config = dict(
    model='image VAE',
    dataset='retinal OCT scans (Kermany 2017)',
    train_examples=49215,
    bottleneck='kl',
    downsampling_factor=4,
    encoder_norm='layernorm_no_bias',
    encoder_inner_norm=False,
    encoder_expert_mlp_ratio=0.25,
    loss='l1',
    decoder_blocks_per_level=1,
    kl_weight=0.01,
    residual_init='none',
    eps=1e-08,
    lr_schedule='linear',
    final_lr_fraction=0.05,
)
Rows from block 5 of the encoder of a small image VAE, named by matrix and row number. Rows with one number within an expert belong to one neuron, the router's apart. Each number is 128 + 32 x the weight over its row's rms, rounded and kept within 0 to 255. All counts start at 0. Numbers have three digits each.
Before each expert's rows are labels from the 100 images, of 14976, where the router gives the expert most weight on average: "responds to" is what is common among them. Only what is clearly more common there than usual is listed. The data: retinal OCT scans (Kermany 2017). In brackets: how many of the 100, against the usual share in percent.
# router: slot weights (encoder.blocks.5.mlp.router.weight, 16x384), inputs 128-255
# up: expert up (encoder.blocks.5.mlp.up, 8x96x384), inputs 128-255
# down: expert down (encoder.blocks.5.mlp.down, 8x384x96, transposed), outputs 128-255

# expert 3
responds to: finding: diabetic macular edema (31 vs 11.7)
router.6:156131158068160168104151109090119099125140108167078168177111094107135134108169163154151125084142133084094147150128130117144093156189135103136122188181163057175126107144153137094146049136126140138131101182128146110132137107160137123149135087164133165104115142131160120106179176135178111141091185154110105100138159120138151130160107172170087173175121124159107103116112112153105070150130
router.7:126126163120150099141095130136133141117132092202095072146151145124090166142152111128138121104050091094109040126121124083172126027158121124103110114137182136173127136026157169108136095180170153168150128150127103118158148137168108126145133120138126120171130171123120138130174171120084106146134147155142162132116070122140159156150116088165094100147077081127124129082141159148153123176130
up.0:142146102147156010134134075132125149077145105115095185134119080104155108119156141073198200111255115133132030085051128137132120156090082136108174127086156214135168095105113099120119172141138109114151116080113163135123107119152149128073122118149123119167161115128158085127073119111113104064109154127160129090125145164094137147098113137155147175106099215079137111120086112122125118170106
down.0:118160152133092185129150122134170140168062135131141181156146121185196181113178127118122121153100062167137151152141104082152136127149103105144125144102149129145129168153118095144158109082117180130159107152098109205124085079132188111213175155147085124174143129149168125066165126117123094098109163123103097187087115154198120180181135129081122162115154157113128141090109103072136134143221
up.1:153151105111142154106160120157144105125102156165086094117131126103170022123127125133120137163115089094123181093162082139148116191151132140096148078131114128148117157178141116121090146145103116138010125139141132116144150104080117108169111169115100178104163124166144131130158151090126091128113100095058088166084124150138123160166145125193095095085086053110111095079136085153103161139173
down.1:148119148129161092143151140118170126132163137151117119148132086068087096160110155091136087169082176121127164137105146105158082118075125161088155094085118143170146094122157151171053112184128046110135119098136137060118155177135044148077162119135096155154083126145050174138135132138121142159127132137120131126136066119145127089120104136141145145119149111160168147178119165170121119134089
up.2:119086175145124149168139174095179087136159056155145108138147106144136100128119157136108194118116130107102142129126124108165124075126192086143139177140086118165085114181129155146136163154216116060145154129192118109142107103110115134176105106153131154139132132126102150131127150142116161128119128170107097192157132106118115147154173159164123140135075136163116103107172102191119129124085
down.2:135124136148125167138099130140105197143122097134123128162151149136124136124139131115071129111183118189111122130094105127139106112148180179129142084095179135122124141099148141112115127194125096107191168136192175201128199128129144135145132116126142123151117123150081176182067146091117118107167139163147143184124108165075143179174175113078094169145146154141172136176088156092140155166110
up.3:121097120107139141071130080150121155118130120083126151108155102072136203132119124118157019098112120153154043139093108117157135095088069103170063117110149107114064100089125166134154130129121133172120133144092124144149128129151138117109150152083101107087134143111148146109137115124110150140086142114175157103142074113107150098130096144111136130229196168160170101149084167118123130131099
down.3:113148160099102144105113110101132136179073129139132107138120135167147144133126187102163094110126121068102109136136160139077147154150084048092109177172143144143109125112151110123164124052134147187117056137111136120103102103140133109151097123122056120138102130115173113092152098120099148156088114128165130090067185120159142102125103136144127101067073080108063098105131122107131124063134
up.4:129133137063181130100134106109138086098107111111118118147123087108152161148118097209155108137036162076143101115195109096102161203115100099112144123181136138136112134100131091111145088135149094161077088142086102096141118105113154110139120105104094113105145156152111109153099139159145081236052081153134117081104128097126126158142136112047091099151086151120129121095097125134135132153181
down.4:113104151139146104181116156093140118158039142124141099073123188130130123098068150092114118072135133103092102142151164126053090173150148096071163142108094169152138101087167156108129152139131145138098127133072139128153080128111137126136186120141102179096090150131098130158136067151091200146069094097173060038147139129150152105115129161179130124099184125149138097115165150115132135105067
up.5:118164161042123094124133100158126158100141164136172128123169151164108146127121150130205088124150165152161155137106100172121144124097128166170129190082180103105092128059103139146130120130147141151139136155147121130093095192198114126143135160105112139123150134111111116131163084133157150210109130143177152110136115123235168135126108093135151179165130154081151083158103207129155171106197
down.5:101147117096120094128116135088146055158145141118144102151148139114143145150143125134198133119084120047111108087164175156103151141124119043116114119132094093108160134114104181148144140044137182124110054146095141101114097094155145157138127121131105136111134140102172117098176114169131149154103095121067161036156177017157127119107086178184149119117084104120101101132122126171125086121126
up.6:106069167130139120157098140180143128136130084159148100124152132150072127103095112142106118072129119170114068159171166121145131062131168103118111129150103139139060148036098119085182118153171096102116174128128122139123119116161135125187126153103092126135121118111088161136098053148090142135168130106145116110170088120116110118156136097127137164173170177128132100114136142141166115075109
down.6:121142095114108115126072146144115136126151131122139092082148209131198159124158079156153129064123113096180042089119149162114142143165119133086110069126143115105138163142128179107109155100116130165078100093185164175120119074138179163066093130130134115126143128098157127117093141110138159147134148120063152116163138090085112137091114096195140071058124117110111139124121162128144104152080
up.7:145107157084129077109123131106136181122152095089133140147119103101168214129125152121194100130098167167116064105122109134100151070094102092117099158171102177131103076123163148123148077106115075187121126128103164131150119130165158154115127143146121128129116134127113106091122174151107125176079140190140116120152133109102167127141152131105183172129128175103107146131078156105151095108084
down.7:059135154090091190118115088126123174170084121152128128100142115193173115114112137151135103139165102180096120149174145108117146137146088054111125114100114155109105160089116124171185150064098200134135114164084119143125098080135166132194142154146045098134095146139177100082175112136099165112068113123180109136123098141161144179158098127146124130082099106123142127103127092086110082079144
up.8:128074102119125131125131172109151065120129148150123130121114144164093107146153093162103109167077145116159198126146127129184178127182173106100158104121063139148102148229125152087141122130152134126087176061144170100147108091075091154186122114127082152139127166123100143110128107101098112158154111141071107183161131119073112135114140159123096146059094118165054132134184094140122082105118
down.8:149096142128150122154101112187081198082153130169122149085172165070138104148134118116142140142160137200120124084109157128162102129116128175127171042024149114167151107125115145164040105187095082124099165121178133117135162104125074185056126116122132099142133130149100124152131154109087132138145129144117145156145091128122137162133174097131070117118122165133152160169105111171102083151082
up.9:089130126064106066138146076169085163140144139142098110092147138131096052073135099167213112128078129133166116153140210108095114104084131112120140093104148103181138134083099134103164150103156123106132136125109179102104068193141133085111135143109100108071151154088160095129188107176131130164116118097198150132129148134200130155101153114096098139120150098076146079119106155108143119097172
down.9:110131124113109102125127119115128097150144137141159108116169121102112117138132137112206133097099137036143107116152179140095137142123079078074133133162112114110143132098122159166148165036134178156083078151074113087109104101139134155108100118125099126117119155105179099103144122158153149169108128130089154075147146089165159097073079153169111105094087131122040104153112157141141104101121
up.10:112146100087162131088103077199110187138141132093129150108158112113143162095124087173119104120068120112132038094156137097071094190082094121125121092127172117084098131059091116102150086131109085142133094118075175152116174169153200103140148154101098088137129157134124162147108071161101127168118135078159150098109147109108121092107098087022148108192217156094201142156059120116163114145136
down.10:158159115128116083143123141096148088182126115126125078115074120101120120122077121122155149098084126014141084141151160156041104115127107106115078148160130144118150140122153184129188152115107139169085103119144154086117081160136077121111101123105114115113148100114140106113117121128196184142138154137074143057169182129140153026098152161176187108070126077155025135062184166135112142105101
up.11:141211105070120065096130089181153101098158127169113136125174087138103115111118150134210114110155156123142144126131135129156152086111113114124177182113185066088110104070107112123106154151123167091131131126157137132123051158116110114151128157095123128121160155079103120125104122106150134223074108116159124114095108116169186100122067138141142172168130165066160065161101187156159136102192
down.11:106163143112096095096111140095166096134126127113121106124130123107129115115166115124208130085099106054135102107155184174103149135125134126095106130176100120117152142090095166154146161019150173140082103143098148109116092084127129103111086112126091127121120129107171123103138116167134165158096068116094130058149161060158136105087095143164144091111080102102064106130129169175171119116126
up.12:157083157159115134147133205096147108151139147183157128132141166173144124135166110125087144156061131162121200103159124160173168112144203101140110130123076117178060128214103139160105154138176136138123178094140134074107137072121104157167124114158119185122141131083113167105157127111117152149172128110093134184145142142093104125142165185161133135114119085154103165096200081151123113070073
down.12:111112123135138146137110082172098148068110132162148151115155137125133135126140128119097155140155130248160106086078112184149121099126187182118152099061135084109145157142091125103098123185109127132136171101188152172173166111180122168089138103127162121112136090135085141173096184117127101123181098134129132175141091134094113167146178089097089121104170169111167153174084119169145111192073
up.13:118142144045078084108109099170111128132169155157110151144136115145097133080119087162204135097113119089161139171122180120124150128137141125143160160134116055127137166118052122105114135111129146077167179109184142086074068144167143075104102177139141084069124122124117151115152092194149149136119139117179143149103118110184158171091118141065097138106104154128140129107159173155101184095216
down.13:139139100105121094109138130086132126136147147136141121107154125119095156135124121119200100106092098015145105103172202162129127120125087088090137104184105113146130134115088159172137171056144154167080083153093149096097098106160116145110060128139128117112104138108147107087154116163125143141101111087081146068162174126156120087100092145153136125102076101124053147115165163170117106108152
up.14:111122172121111160194139147157111135143124174131168133165105198155109161159114172126158133135146137169111160170088099196101147142135148116182121159115147101164114142101139127171080117126158142158153125180142116175101086132217110161189118123141127157123123134054109147114160110106139116183124132153155135083145105145158185106171114129145126174134159162107156071121155188099111147056145
down.14:083137154070121147128121123117135091146149157132154068166180165164136128118149148154140152118142091139163077093113154169162150109127117124159087111128133086118117145127106158131198160045149200113121106176121182136138098102141111129100160108105154136091147110102109166127111155179132104188119104102075129128166154104209143129109100082189140075108137116087162085136095147201201121138123
up.15:107095129117107089098095086148107145143155156073143139120154139138084186104081140173176088114099131127163061142132145146090119092103128133144080098119114146059116125058071148126139170103175113148136131091076145140108165111132176127111104133071111096116149131125112164110158071169073152132170138085160150105163120113127146110045131108062144133183183143167134191129120128143163091098127
down.15:125151132112106099133107172119129107148127119133129089107128129102108116119143111126209129099110095024139086113175180164099150164127093065107095116173137116093163151107134159122144158080136185151043105147123150106126090089152127151082089123146131119089128113110188079086134129128140173142104119102077148059150156101152147102098082166184125096088085092126061102126160111151151141085137

# expert 7
responds to: finding: normal (89 vs 51.6)
router.14:122145154062136139155120118108158123105135059109084134119119117131098113129140115184082105093105121037078096133129109110138110110195103124174123124153127164154129111046111103114141208126088066142112151128132153127166122159126111142100185101154144124181163168176112136149104101152142062219136159145158152115087111124101145143143118127145136093165156132120096086154129161102131164124144
router.15:125149114159168077108139135147120150146116128209136109129135166185098142141128171107108068145111106148162110160145096209130153093112078121161103153147103148106087126087113124127162092146134070175148142126069088185086165143160132139136169110103098150103098146070061142126150049135115154165088106062121113103085123065127160169157141100094111070046159160091145111126082178135135139071143
up.0:104152115122156124069132049127085182119140101126136148114118076121094091125100156129143111105185135155126096119095128134090130128057142175175125104130130136096107134124119145138153163094131091118209184119092145192139128143101095142055077089088129067144151135123134136123193134244135127143124176150146166132141116148127134119140144107138124112112172104121096096064173125137116108146045
down.0:146129148148094103159126164124139085192069144131144156134133098106154127116139082110103099113125091064090104150163148153143129082210127079099137118184080101115136083090145067098161097120176177150085061146096113173112122120141226117181122114132151129107050125114140114108102091129142108154116085107091059099180134122153161178108124167130201114113098096150144121124120152157109123110170
up.1:080088169108122135136101098159085218126179156130140107210116126150156121075109139139103171179121094155116126100094062124140104081090145169168119112147186105152083193133060128106144161121153145136177118086143138124035144145166173142117134159158153174142140119130099132149182086158142148124108199087124127131141104137134120157107099045138120131143165237111171111093099176147164044107099
down.1:165142128144099084157149093116114062142088083087116162108121082120131118133114114134137146114133086133119098137135153124141133089190111097106112109135087108076108160130126118120196144111134182119130179174108161117165112153155116075086063137081155121138105107155185088106153184179140103156125104133096122167149157087171112148095127186090098065119134017095107126067142116187140177142144
up.2:127156114118142092009134159150119113115123116129120156078170162123122122118119124118155143183078130099144154071110139134143128118106056116115116131115109145110138141118127075185132181055129180141087165093054115109126065074093127197107098128031111099154153131119149190090103121100158139130081146132090113085173159039147127131099116074147112056134127178166101110037150135092181121140099
down.2:145145109156094139114143114141117154190143148121117138179139119122133130116154125130160119101132136172115112093116156147115153155132155150169135167132116090158129133131112135122091080101102139136211106140152111174097145162196123127168111083200105170106083139148122075131114156086079114121135134103102146173146175186111121160119119171118115146131176103123146123157115089128138126128148
up.3:105100093113124089124117132169141046127141142122079145120144111109128156119150144163180090149131112099179095142069147132139155131103072188113134120108105085091189123116118151173111172122115183061122129099144201123098097156087117169180089158117182157073148166117146103132131188128128106133114047137105142091139156155145152141091086137147146143122121118149140144095165115132125130103163
down.3:166129151105106084152117128142125068148097125136115121117179134174111140099128100128174147103127087100122092152160174140087134106149094114120088128155104117080112178058058123085174152049145190133143142143087091164094092116149125098145116093133121128098081169105185102089127127135122124120102088068116075097180135129160126195088117188165109122130094095128120121067150113170116125097181
up.4:110121142135163116135100075162106202115179112124138143098162095176117124101150112141127138070160148148132103131126111135177130122096157115088149097120187105103099095079146136089164131118138184116135135134146182154100139134154151114135066173198177078170174144129151132160135129112137155134133162125136166101151128083109126127119095142137145112135132047004122125152098162109163124111129
down.4:148133190115100069141116111142119040169066112139098128097157151106098161120097111150188155155090094116132089126131180140086138066113119130159098164171070109139117176080098158128139159067133132105109157138075079118132069103130107145168130131085125142062072154122126102124138173167110141122052089113095044111159115142192128171106108203115132124087108105157128105055147132176122116119164
up.5:180092138125126115181125202143159093116169085124116136173146151116126168122161129132157146117068136125145168139115198132164160141164167126138111117082148132178128106140108125099085102156123123147167085135147134093113160174148125109120142124213165172127138125123133142106129124100079124132127148137103189150191117123125125153129125212143139200141149058098103129181121104163146118093144
down.5:172119199108140148185092097138079117114060108141137176123158135225069133105109152132164128114161070132153137117089141127083136113131113148174135117082125138076123246057089160076152141116150169103106194138169113187133097130143140149095154141057108080104114172115172086138089110173088053142073094104145071085136087123186133190134123127134115128130093145123166118089155095117112152121172
up.6:156178069122150131012149120129141078150133181122109153172116175142157125133150095124126140165083111077101238159153141125109135132190123080112154119140101125184151153156120116158070124151121149104086131150064146084108157099061138123203140121168103145126161135131101170081159134062104105115102141100127109114096189165135115146121100122132119124102122132174118156114150114074158084109155
down.6:116147139116139119140140126143119086105125119136083141127157101114045124128129108151156147124080128170162162129113156135112147145064103145193099142142136123087127169126116137139112152097130096105144200124134075062176099159170063099150110125066174166091156108166123113144147193168157149163114126113110138136112187036142091139123117188139072125124096109111073161096126093166141143156171
up.7:109153115134158118125139088118135075070126071118110158136128144101102146118122123118148134105113096065152122113105144135145132134165106175159108135128128139167108172111098173190043141100171141062126133104099116086129163111086088129060139078157155123171183142139115145121129143152125094113122172100122107137140167158202125120122095103148155100143177120198086153079157126116118112130138
down.7:136126145111137134213136171097128124165113133150089159120109134226113121143135100148088143115093089129111155165159092116078062102099175098104109129186159113081145178112133131090192136075133091138155167134089155130135090104106171153162188094093123096089150127136155100136113149156128119135076152135138131107075090171066096154176118166132127100074099063086073130056165138076076144116171
up.8:152154130099111097134130113104134118146100157100089181138090152092137176117129156118148134152160092122158151080106111180080164188183095200143110156128125114190153144105079125202038168062133128171129037138140105129103104133132068148122145107108138174136112137113111080046119124111156079157122162116113126063097159179111165109152097129152149175124098118142094105153106159152076095059176
down.8:161131171100121127215139117097105039106102134121103126119182108183116111127100128140153122124130112129108120098132142144063141123126098122103124144104120101092108127090072111086178145100203080105114120111085085101139093149142145149142130074095119106068105116118162097083130075137177173128131103105142074116157153092163105147117085187146146124101089090131151126107130135127138166140185
up.9:097121146123167122135106060123121183123174131142130138176119129080147123089167105127106111095140152165105072097114117135151109124091175112122143066129179099143122129098144175101159128132118124124200123147175171197146158132182123110094103147150202119165113128130164119208180135150103160139143182152167184121126097141067130134151116133133123101110138039000127130148119131146109134119141
down.9:123128138110112079081139101126127043079120059087115158056114097127121160130086142129171157147095117071116107120160111120117139104178093095077116124155062138116117146110118099144169186076134178125059150161026112096106106146083119108140084193143142084101100161111150102106192165165175202127137088116068067131171128098193141122105125159133150126132108164179089129059129115197137122133116
up.10:158134096123093113096139131172118082114129121120127144045199154167126129132132139128171116122135125093118156134152148130123151141160049113109107150151109130121137107108151105153111112108129165172036134115084133125131083085068135117150128175058073093125167126115157212052057143055179142129139091135033092126061159037153139105131147142120136139149151182228125130150106131096179165138107
down.10:142147123112164139121141115152128121188132165141129113186157111109066122130176113120165136119098127195142136121090147130134145119100132191191149135094121121148132159111100179153096152118116129115191115098202088155134146152163064150149152090143061201124121162137132106152069166113091110131100137123131174143133115177116097161117107166153097136126140092115154104121140098132031120121168
up.11:145120133134144127149142177127121143172088230120125122184061108118108178143136115122121146124143118133114124153138141123115128133112167076139158135115135139118164067109119091055144095155101086152193114145131126152131150150142156132222117134225082169073083123131102021095171120113102135112112106116159116109113146168110115131134116160120167201131100102120181154099100141101084077146143
down.11:081121094127124145142161129141118154091139139113151090107088181126141082130129146128102104125144152130099163137129108104162105114103130106099131127135169127150119145132138112148080148146130144146139155106129095114139135103103089142073141146055204095214203116115112136168173076105151126133138162105143161149095154120133144099131134027157098105132126143136111137151138158108154197156102
up.12:112122121122127144185077021147052181116147103129141169172061115026177112084124160125099099107138095131114097107062060147120117220150057129126178069126088127166059131077149126163092139159094144163143084110159141154091138105151119115064120116092163134208140130093121096110174047108155146123133152153138157083121118185078191109134112105124093132112132128092120124134149145113064141089120
down.12:160118147127127081056137076171098064115110092124135107087116114148146130105080129135109129116131131067146103109170092131108145114152112116033149141169059157128126137069110139103182146098125178134070119135063120133108140127114172094181125171147148094117095143110167110133170136137208185129150134094093078085154146097164146099101122179096153128142102109163134117069095133172127119152134
up.13:141136138104131115079098226172128070127120148136120113102143126160082200132104162147179156144096188103196133199129205124116163129148095167120129172085104138096140122118121146130118138150098142097156128147148125113114102143141142141157080174153104117086150169116155128084107166107107119119100063163111152133153172166184149163095133212151121167166114122207129102134170120185127107093151
down.13:167138155121088084136102129139106107158102127138104140088194129157082159103101095142152167101145092127137093135147168123093123129166127110112094154165107115066113172063077104092172155065126158129127145150063115156094094121127119100131101110145136108075100146132190093085108111163117144116110106089083111071154133123180111188070123170150118118138113079119127135075148128201103127119168
up.14:104156130127147119115109070099135159117158112132160139147155146166101107121158174125122139088154134154135085086111116137159098095093149101104129112123186119126117177125142114166149131124133139084094121117140135101121129114142111140094104152113176088214173133139133154157084125136111146118151222134169150124168111104088142110135126104132145078139116082010088115139097157089135102132136
down.14:120101158146100127117114146081189074156120139136123154059095148061199152164064091133129092141100130079112105123151135129126105115146158115089148151196066132133127094140138076114164100083154121094087112149074079061114143101132202126166128076129096158050114113116140097066157116139153167130120049136086051105179155156157151120097131166109150191101136102161156123141170132185184114114108
up.15:141130134109139129115156141145104161126121114123116133135152090170117133136146135122138152164150161137132194150128095156177172156191105155135169147132183073168159139171111127113069141163146182152089127140119140104079114156118125133174153174161166132133164132111132131139059133123186078180134175151133153165111113124148138127143109166115178194135138088123107089139118156126121116096188
down.15:135150155118135115228104080115126093122141142125148185107123144067126159097122131137196132151104123144132132120137121139052102134123080109109151123096082116086108140120091167090161129152183094089105082085091094131179136127157152189109127046088177070115124098138155116065182114155131138150134116119126110126178154107128135133117126166144163099083114119123151130103170107129158137155127

# expert 0
responds to: finding: diabetic macular edema (32 vs 11.7)
router.0:124145121206138125172084123107096126136134102150106117186088136112093123126125153168114104122157098083084113096152063166143127094125113116142114085172150161125082110184158115132163163164105118146147130103097080119123116168098142150140190133101140153093108171047213149165128088132172144178172146131099109188123145118174119154165151114165180094143108101095129132161167110151163137120099
router.1:124185077180149175124104104103080128059158074161131086157166103189128119168084151136153160159199138104162186153122007188111111071164146113113092112182157147104124124106080095094171139150097089133162163134167070105136104116108104113122163148167107152143151142078139155171082115113162111184105113144176063163126112146125113161182133067142133087117111129083124175108154136125116111115110
up.0:149070185097137128145114062179092125133158101087180128128123151083135122097086163151088080064137132083094096100164107122107096183124088183128117149162090157132090125088134184123184150124144158117115090194100113165118147169151183104141154169039133137066135120120138135131154083182171169082133121134095097084111133132112149062109119140089171143156158165137164119144159194129195158102148
down.0:099154149094138068122111093156090095160147108125113109180089153143126116097108164141191194110086140099132088097163114144093180098105109142157163161155092150106127165135096130093185142085124163113137147082068135082130082154187157182098076093123102107130145166104136132086110134137152123178120088087151106053132159111163170115075121147148110180087132172138068104114181139161133100124160
up.1:152118125141142145117118074107112115080179140109107147141151138076144101126162171113100148047187124072091056070083094141111141177152078139127179104124098152157114133122184152151100249144052120130159061145162125115175091136117124133080099115108140131155162129129171100123102191119181112103158122208081147138087101163114157105137187120205133147108153130115123128154130114117105163155121
down.1:128132107144127231006138060134150179135118102137140113137135114111111092138137105111107087094094139198127131134147070128145159141091119072146125146163133182109175117176085078192138106096107143145167112118145086139139156099145125079140119178139119102184135122136165110171132155152149136087148126115196099146064146064090101099146110096101123166082078165149072134115101117113106127140151
up.2:129119108056138047180107118128114118099150115157134132094164153135116168090140122160202174128141150100175115110132102124124143123133133148115131113134128093120148129041096065157112123093145153095167066157152179101023128139153123131116101142161142135126155162060109133093150143115109128139141101152158127074121143099147150106087097101104091144122125170118155138124108188139160124044156
down.2:103154173079114068193097125136115110143161120141106136171115134120147129089108157151194163086115106063151133127166180129126180128138130164120158152149091142123086154067095151067176181132099174095113173096073126077103123126132129172103118155133043157111162121116127132064108108137133150141099114075105138103162126157152146135083112154155107153143100120089091090117193136200136104110139
up.3:162132086107132131098148083182126111112119142087090136097110108102099167153112106133150072152104149145148181107104134189092169168111071135107139149070125128084126099167074144151085099102154140127143116151081075144044117128110117097180112125097150101102109140097122124087103061118061080151072143138176102122086123095124157088151028139055124136105109172128110129101164127119092112000162
down.3:141091177131130088180109121122133098119081124147098132128149156093129164135069081144130093155120103103118111129107179193104128106099080182149151119120117095114103125086136150108138108100103121100092130054070117102113080135143156135117197113134099110116093132136111115109164095143083101173094104114080147126138117168195131107147119125119121167109143127135141129144138160132062115115104
up.4:129155166102129115166125144140086118088087127147166084136123133105188074124150071101171188134191165153133046153085104132134119148108133100102153115059152186113087124125164115114135138115143099132037134115158143082161124079165121121074136113126086143116218089150174109099110141128147123112155133187078151132154101112139145168149130122200090129116153070122118044111051157152102200154092
down.4:084173107168136139131151096090176178095168174126130138093152103113112119145115173140107097090107117145090175171144088113121128158101088107158145111123147132131132184166098134165162144121126168072136108152181093157117132132115163123118143192140066120142191097122162155116158122150115114118168155133204083131099082119113131134142122143123127130095098131132122197119116073101128159121142
up.5:139158114110100155132122158125125139170126150100161143119122150175119155138102074200123177147084075152127053183161155094112106145153183084110139115174123060109155137145063095162133037103164157134143105135112127147114119122110182183167123129193162133121055135140126130119175086160171166168165112061154120134151162142122113145117106164059137141125139165220134108148103107108122097118128
down.5:176116142101128136135186218113087062157139126088157103127155098137106123175137150113135153079179160078155101095132111110076115125180176152121058123140113103120100118131145173119173156107102101120089133155092147085134111158151120130126117123107105154144130134082101163134100094144192218115117108135088134079189105133161193149111086212166126129174152138079153084114146155193188074139123
up.6:122089111155097160134111144101175104133130119131069154131120133130138088107155139165105182109091130116113108093077119136080131151154120103137163043125066077143180131082145138089077191108095191143177064154123144096156144131129145132108102103201196166164073143132131112101112208092195092158215062202070105126161134141125128151125159123215126118080123123115116177118137058122097146128138
down.6:163103100130123135006150123128103151171125096136135138128130109170124117080159062088117130133107129173124113094128093116100118157160128087104109113143121152052161132107099060199126124108083083161113197163121154186116152081137092050122114193146162139125089140139132120210131160127113162102171084113085144121121101047116076135095123133094126144136118150169091145178126104121121133128140
up.7:107138150167173076077119103156113130115124122172148099142133142116152073109137201080144119095138105146138119127105112175138157074112126120127129093084134179151096123125125146109154164148168162159163134121103097173122137124119133087156147096019121124095144105079128136116143048133050096095131142136172145126083094137093167141166152097164130129165118080017121144123135136113160173092128
down.7:078141151160101106148139064144079160091100129151105127212154112124108101155129134148134158140112144118126165141122168152143165120082072134123147121098168131162124120111148110106154117175135134144098136105096106134173081172123128162114131126099147131130137159149083134139084145029136130153129128167129117112101091147135113125112205150129147146098105131111096154169120097075091200111157
up.8:089150133127165066135135099118100141092132130161112134099149113139014113150170164073161098085191176155107126089109140150132175142124109103114108175147117121106139121084155157052140124132110083126181110145120134147171109139157137117138116133071076102130110114133092119132116124171077142106111136168163114148099068102136142111128153133101106156155109165058098142135059158094134156154148
down.8:124135164099138106145104071142138170111160191144138110156113124162075122096121093140146165113124108140123122172111136102116136137039129099176123089125106125129160172152077127119148120134168131132174159107120046093111123149116147135176134158171077112147181127156141088076111122146096070137132135085231163130126162145141133197078128106150152096080106139122077110085159084114176119129158
up.9:133096152155127078105120120134145127130130129175114118157135128105148104056149153119136134110151104152152074164090141136097123093120138084129089104097147144137117154074033096074105062121160134139132085112133140134008173104115122088135128097110126115107164119116134117081150107132112112092198149110158103126103114139124115183109080118141093146123119103096076149104070141108121165106119
down.9:105137127172078093152174131095088101126139185173132110144123060136124132165097082121146171099102140073116182111147133117065134130138111149083102126113137112118146166104136105122179143124125156108099129123131105090139140173120165117097134157135088141118125109172140161075108164110163085114162144120165124075123094134146126089107167171113144095147131133120079208135131144157117192099102
up.10:165098199092106073187120115188131125106111154128140160097150133086146181114140103106187135148129181140129108170130208125106093176133081115114128222069135156090118084107147148120126111103089113077132098158144171111129121123158192152119128177191157116140089150147177150155125138121221138070182100167125140110085140115164122125108142174130123114101151136210164137126097162160121204110116
down.10:091212176143142089175119101108119119132163148117130143162138100164110146125104143147191035109110114127171111080191120077115132159069139130144129111134081158138097168138101207089212158054108206105128135143096098088125106157170176144094129124136084153128169103118183151119129123205141084136087113149124117115145149132154161149128137143144069131114168091073094117119190112164152124146155
up.11:184081129107123152146134162103166139111133132177175153149123148208159090107133131139090255149138133132126141111107115121125106163132143100156167118138102152118183163166120071122099125138098163140108110133154126128113177122097164162152117117234164177161164145153137181128096191117169112124207082178075122165104188155102093153090145165178127123111122127110150163119144068132116116127122
down.11:080148092164154117042112081081166132151124113074162195115109107166163122134129103109120105115117147173112158071152074110161093173231134097082111102133120135125135182191110141180140124108110136151090130154085184180155123082153083097145072129172191172123131135164141163187188193129185170090136104150054044128147134079134126114144165142127130150190167165173116138195102093124132127157123
up.12:103131145138144102098114119141095149100128144138170122108144119135169156131145124086139139067211160154132083128079049146243166182128106143124198174114119138108108167164148141141110223160108118102116142122153131098147100097174108063085106085123100130136214101120141152110097132124115111086166148182141170136115061153127160090096132102124132129166119174000101082134107156146113147161125
down.12:104141157155115132150140125125176199089144132148126102166193142078120109111093128155147129145098142144164145129134128103154201151048087107137157173128107146160120095109107088150129130122179114138146106092126059052132123106112115126175089167110051096131194131103131166046093132167087104126149126116200119167086147089161149142140156163121093202120089164197137146091140114132154168135152
up.13:119123097175128130068139070174113157125118095105132111148104121071119114145108189114125046200115099125121199118120111183095137105126085136111073096157118158159120100182112137144102183152194123143139093101092102121102104105092119113138137093044155124091131110099107122149131083116052060122119156048137126116092104132093150121164135118152104129134116113079132190108148133102124159011128
down.13:153097127144119114129108128119107161112094159144058140156067156100132149167128082179137133174119142081083142142076207204135108108101031126143141090126167091139162098128153127110106091170087084140094107054120123121165095158121177144147152095110148131126080150096073102190170153067097096171108155177072193123123134162104098119135143119113130117086125141138137115127072099053070171114115
up.14:153126107081112072153103121130104178150182140100106165110131161130120221092105100181156115123106137149145171141134188128144139162152140111108122121130117090089101123069080095160142086136152144104171127139099175124055133123090175078154125125160106084156159153111123151138151074134081146083126137097131146105113105117123107100086087129003154209166160180120112189157098152148176059054164
down.14:084132191068136077176103136163101106141143136119106114167128136114130135091096124134190163100084119088131100154145171119101164113153125145100134133152093156145098153107107187071151181106122168110136131113076099089079119128132149183116111119133061154121137164097143115087120109169155148139132105104102124058155114153170172123065105140160127153140125147129126124109183155193153110113140
up.15:135077096164098108106086104167152125117107140106051132122132121113062152100118177147130090132108119104160094122108149116091147117135133112100080108115108110144143097069100143086108158117150214112155104125085152083071132105101149132122134115124154127094109153130099098100154146125187128079185144136130127080132136123136122157089137098162109135124139119112133194126101142096144204019107
down.15:111137140102116063185139129101101130127131162146105112158126116121109142097119142154167155130128136074134117129167203126080165140114105128129152154147109147146117133091112127103191168114121184121118139082083079086116097146157122143140092130125065196108093152062098121087121115111167134187134092090114151079155140130179139084063094154153125148133088113120108127117192135145146102105148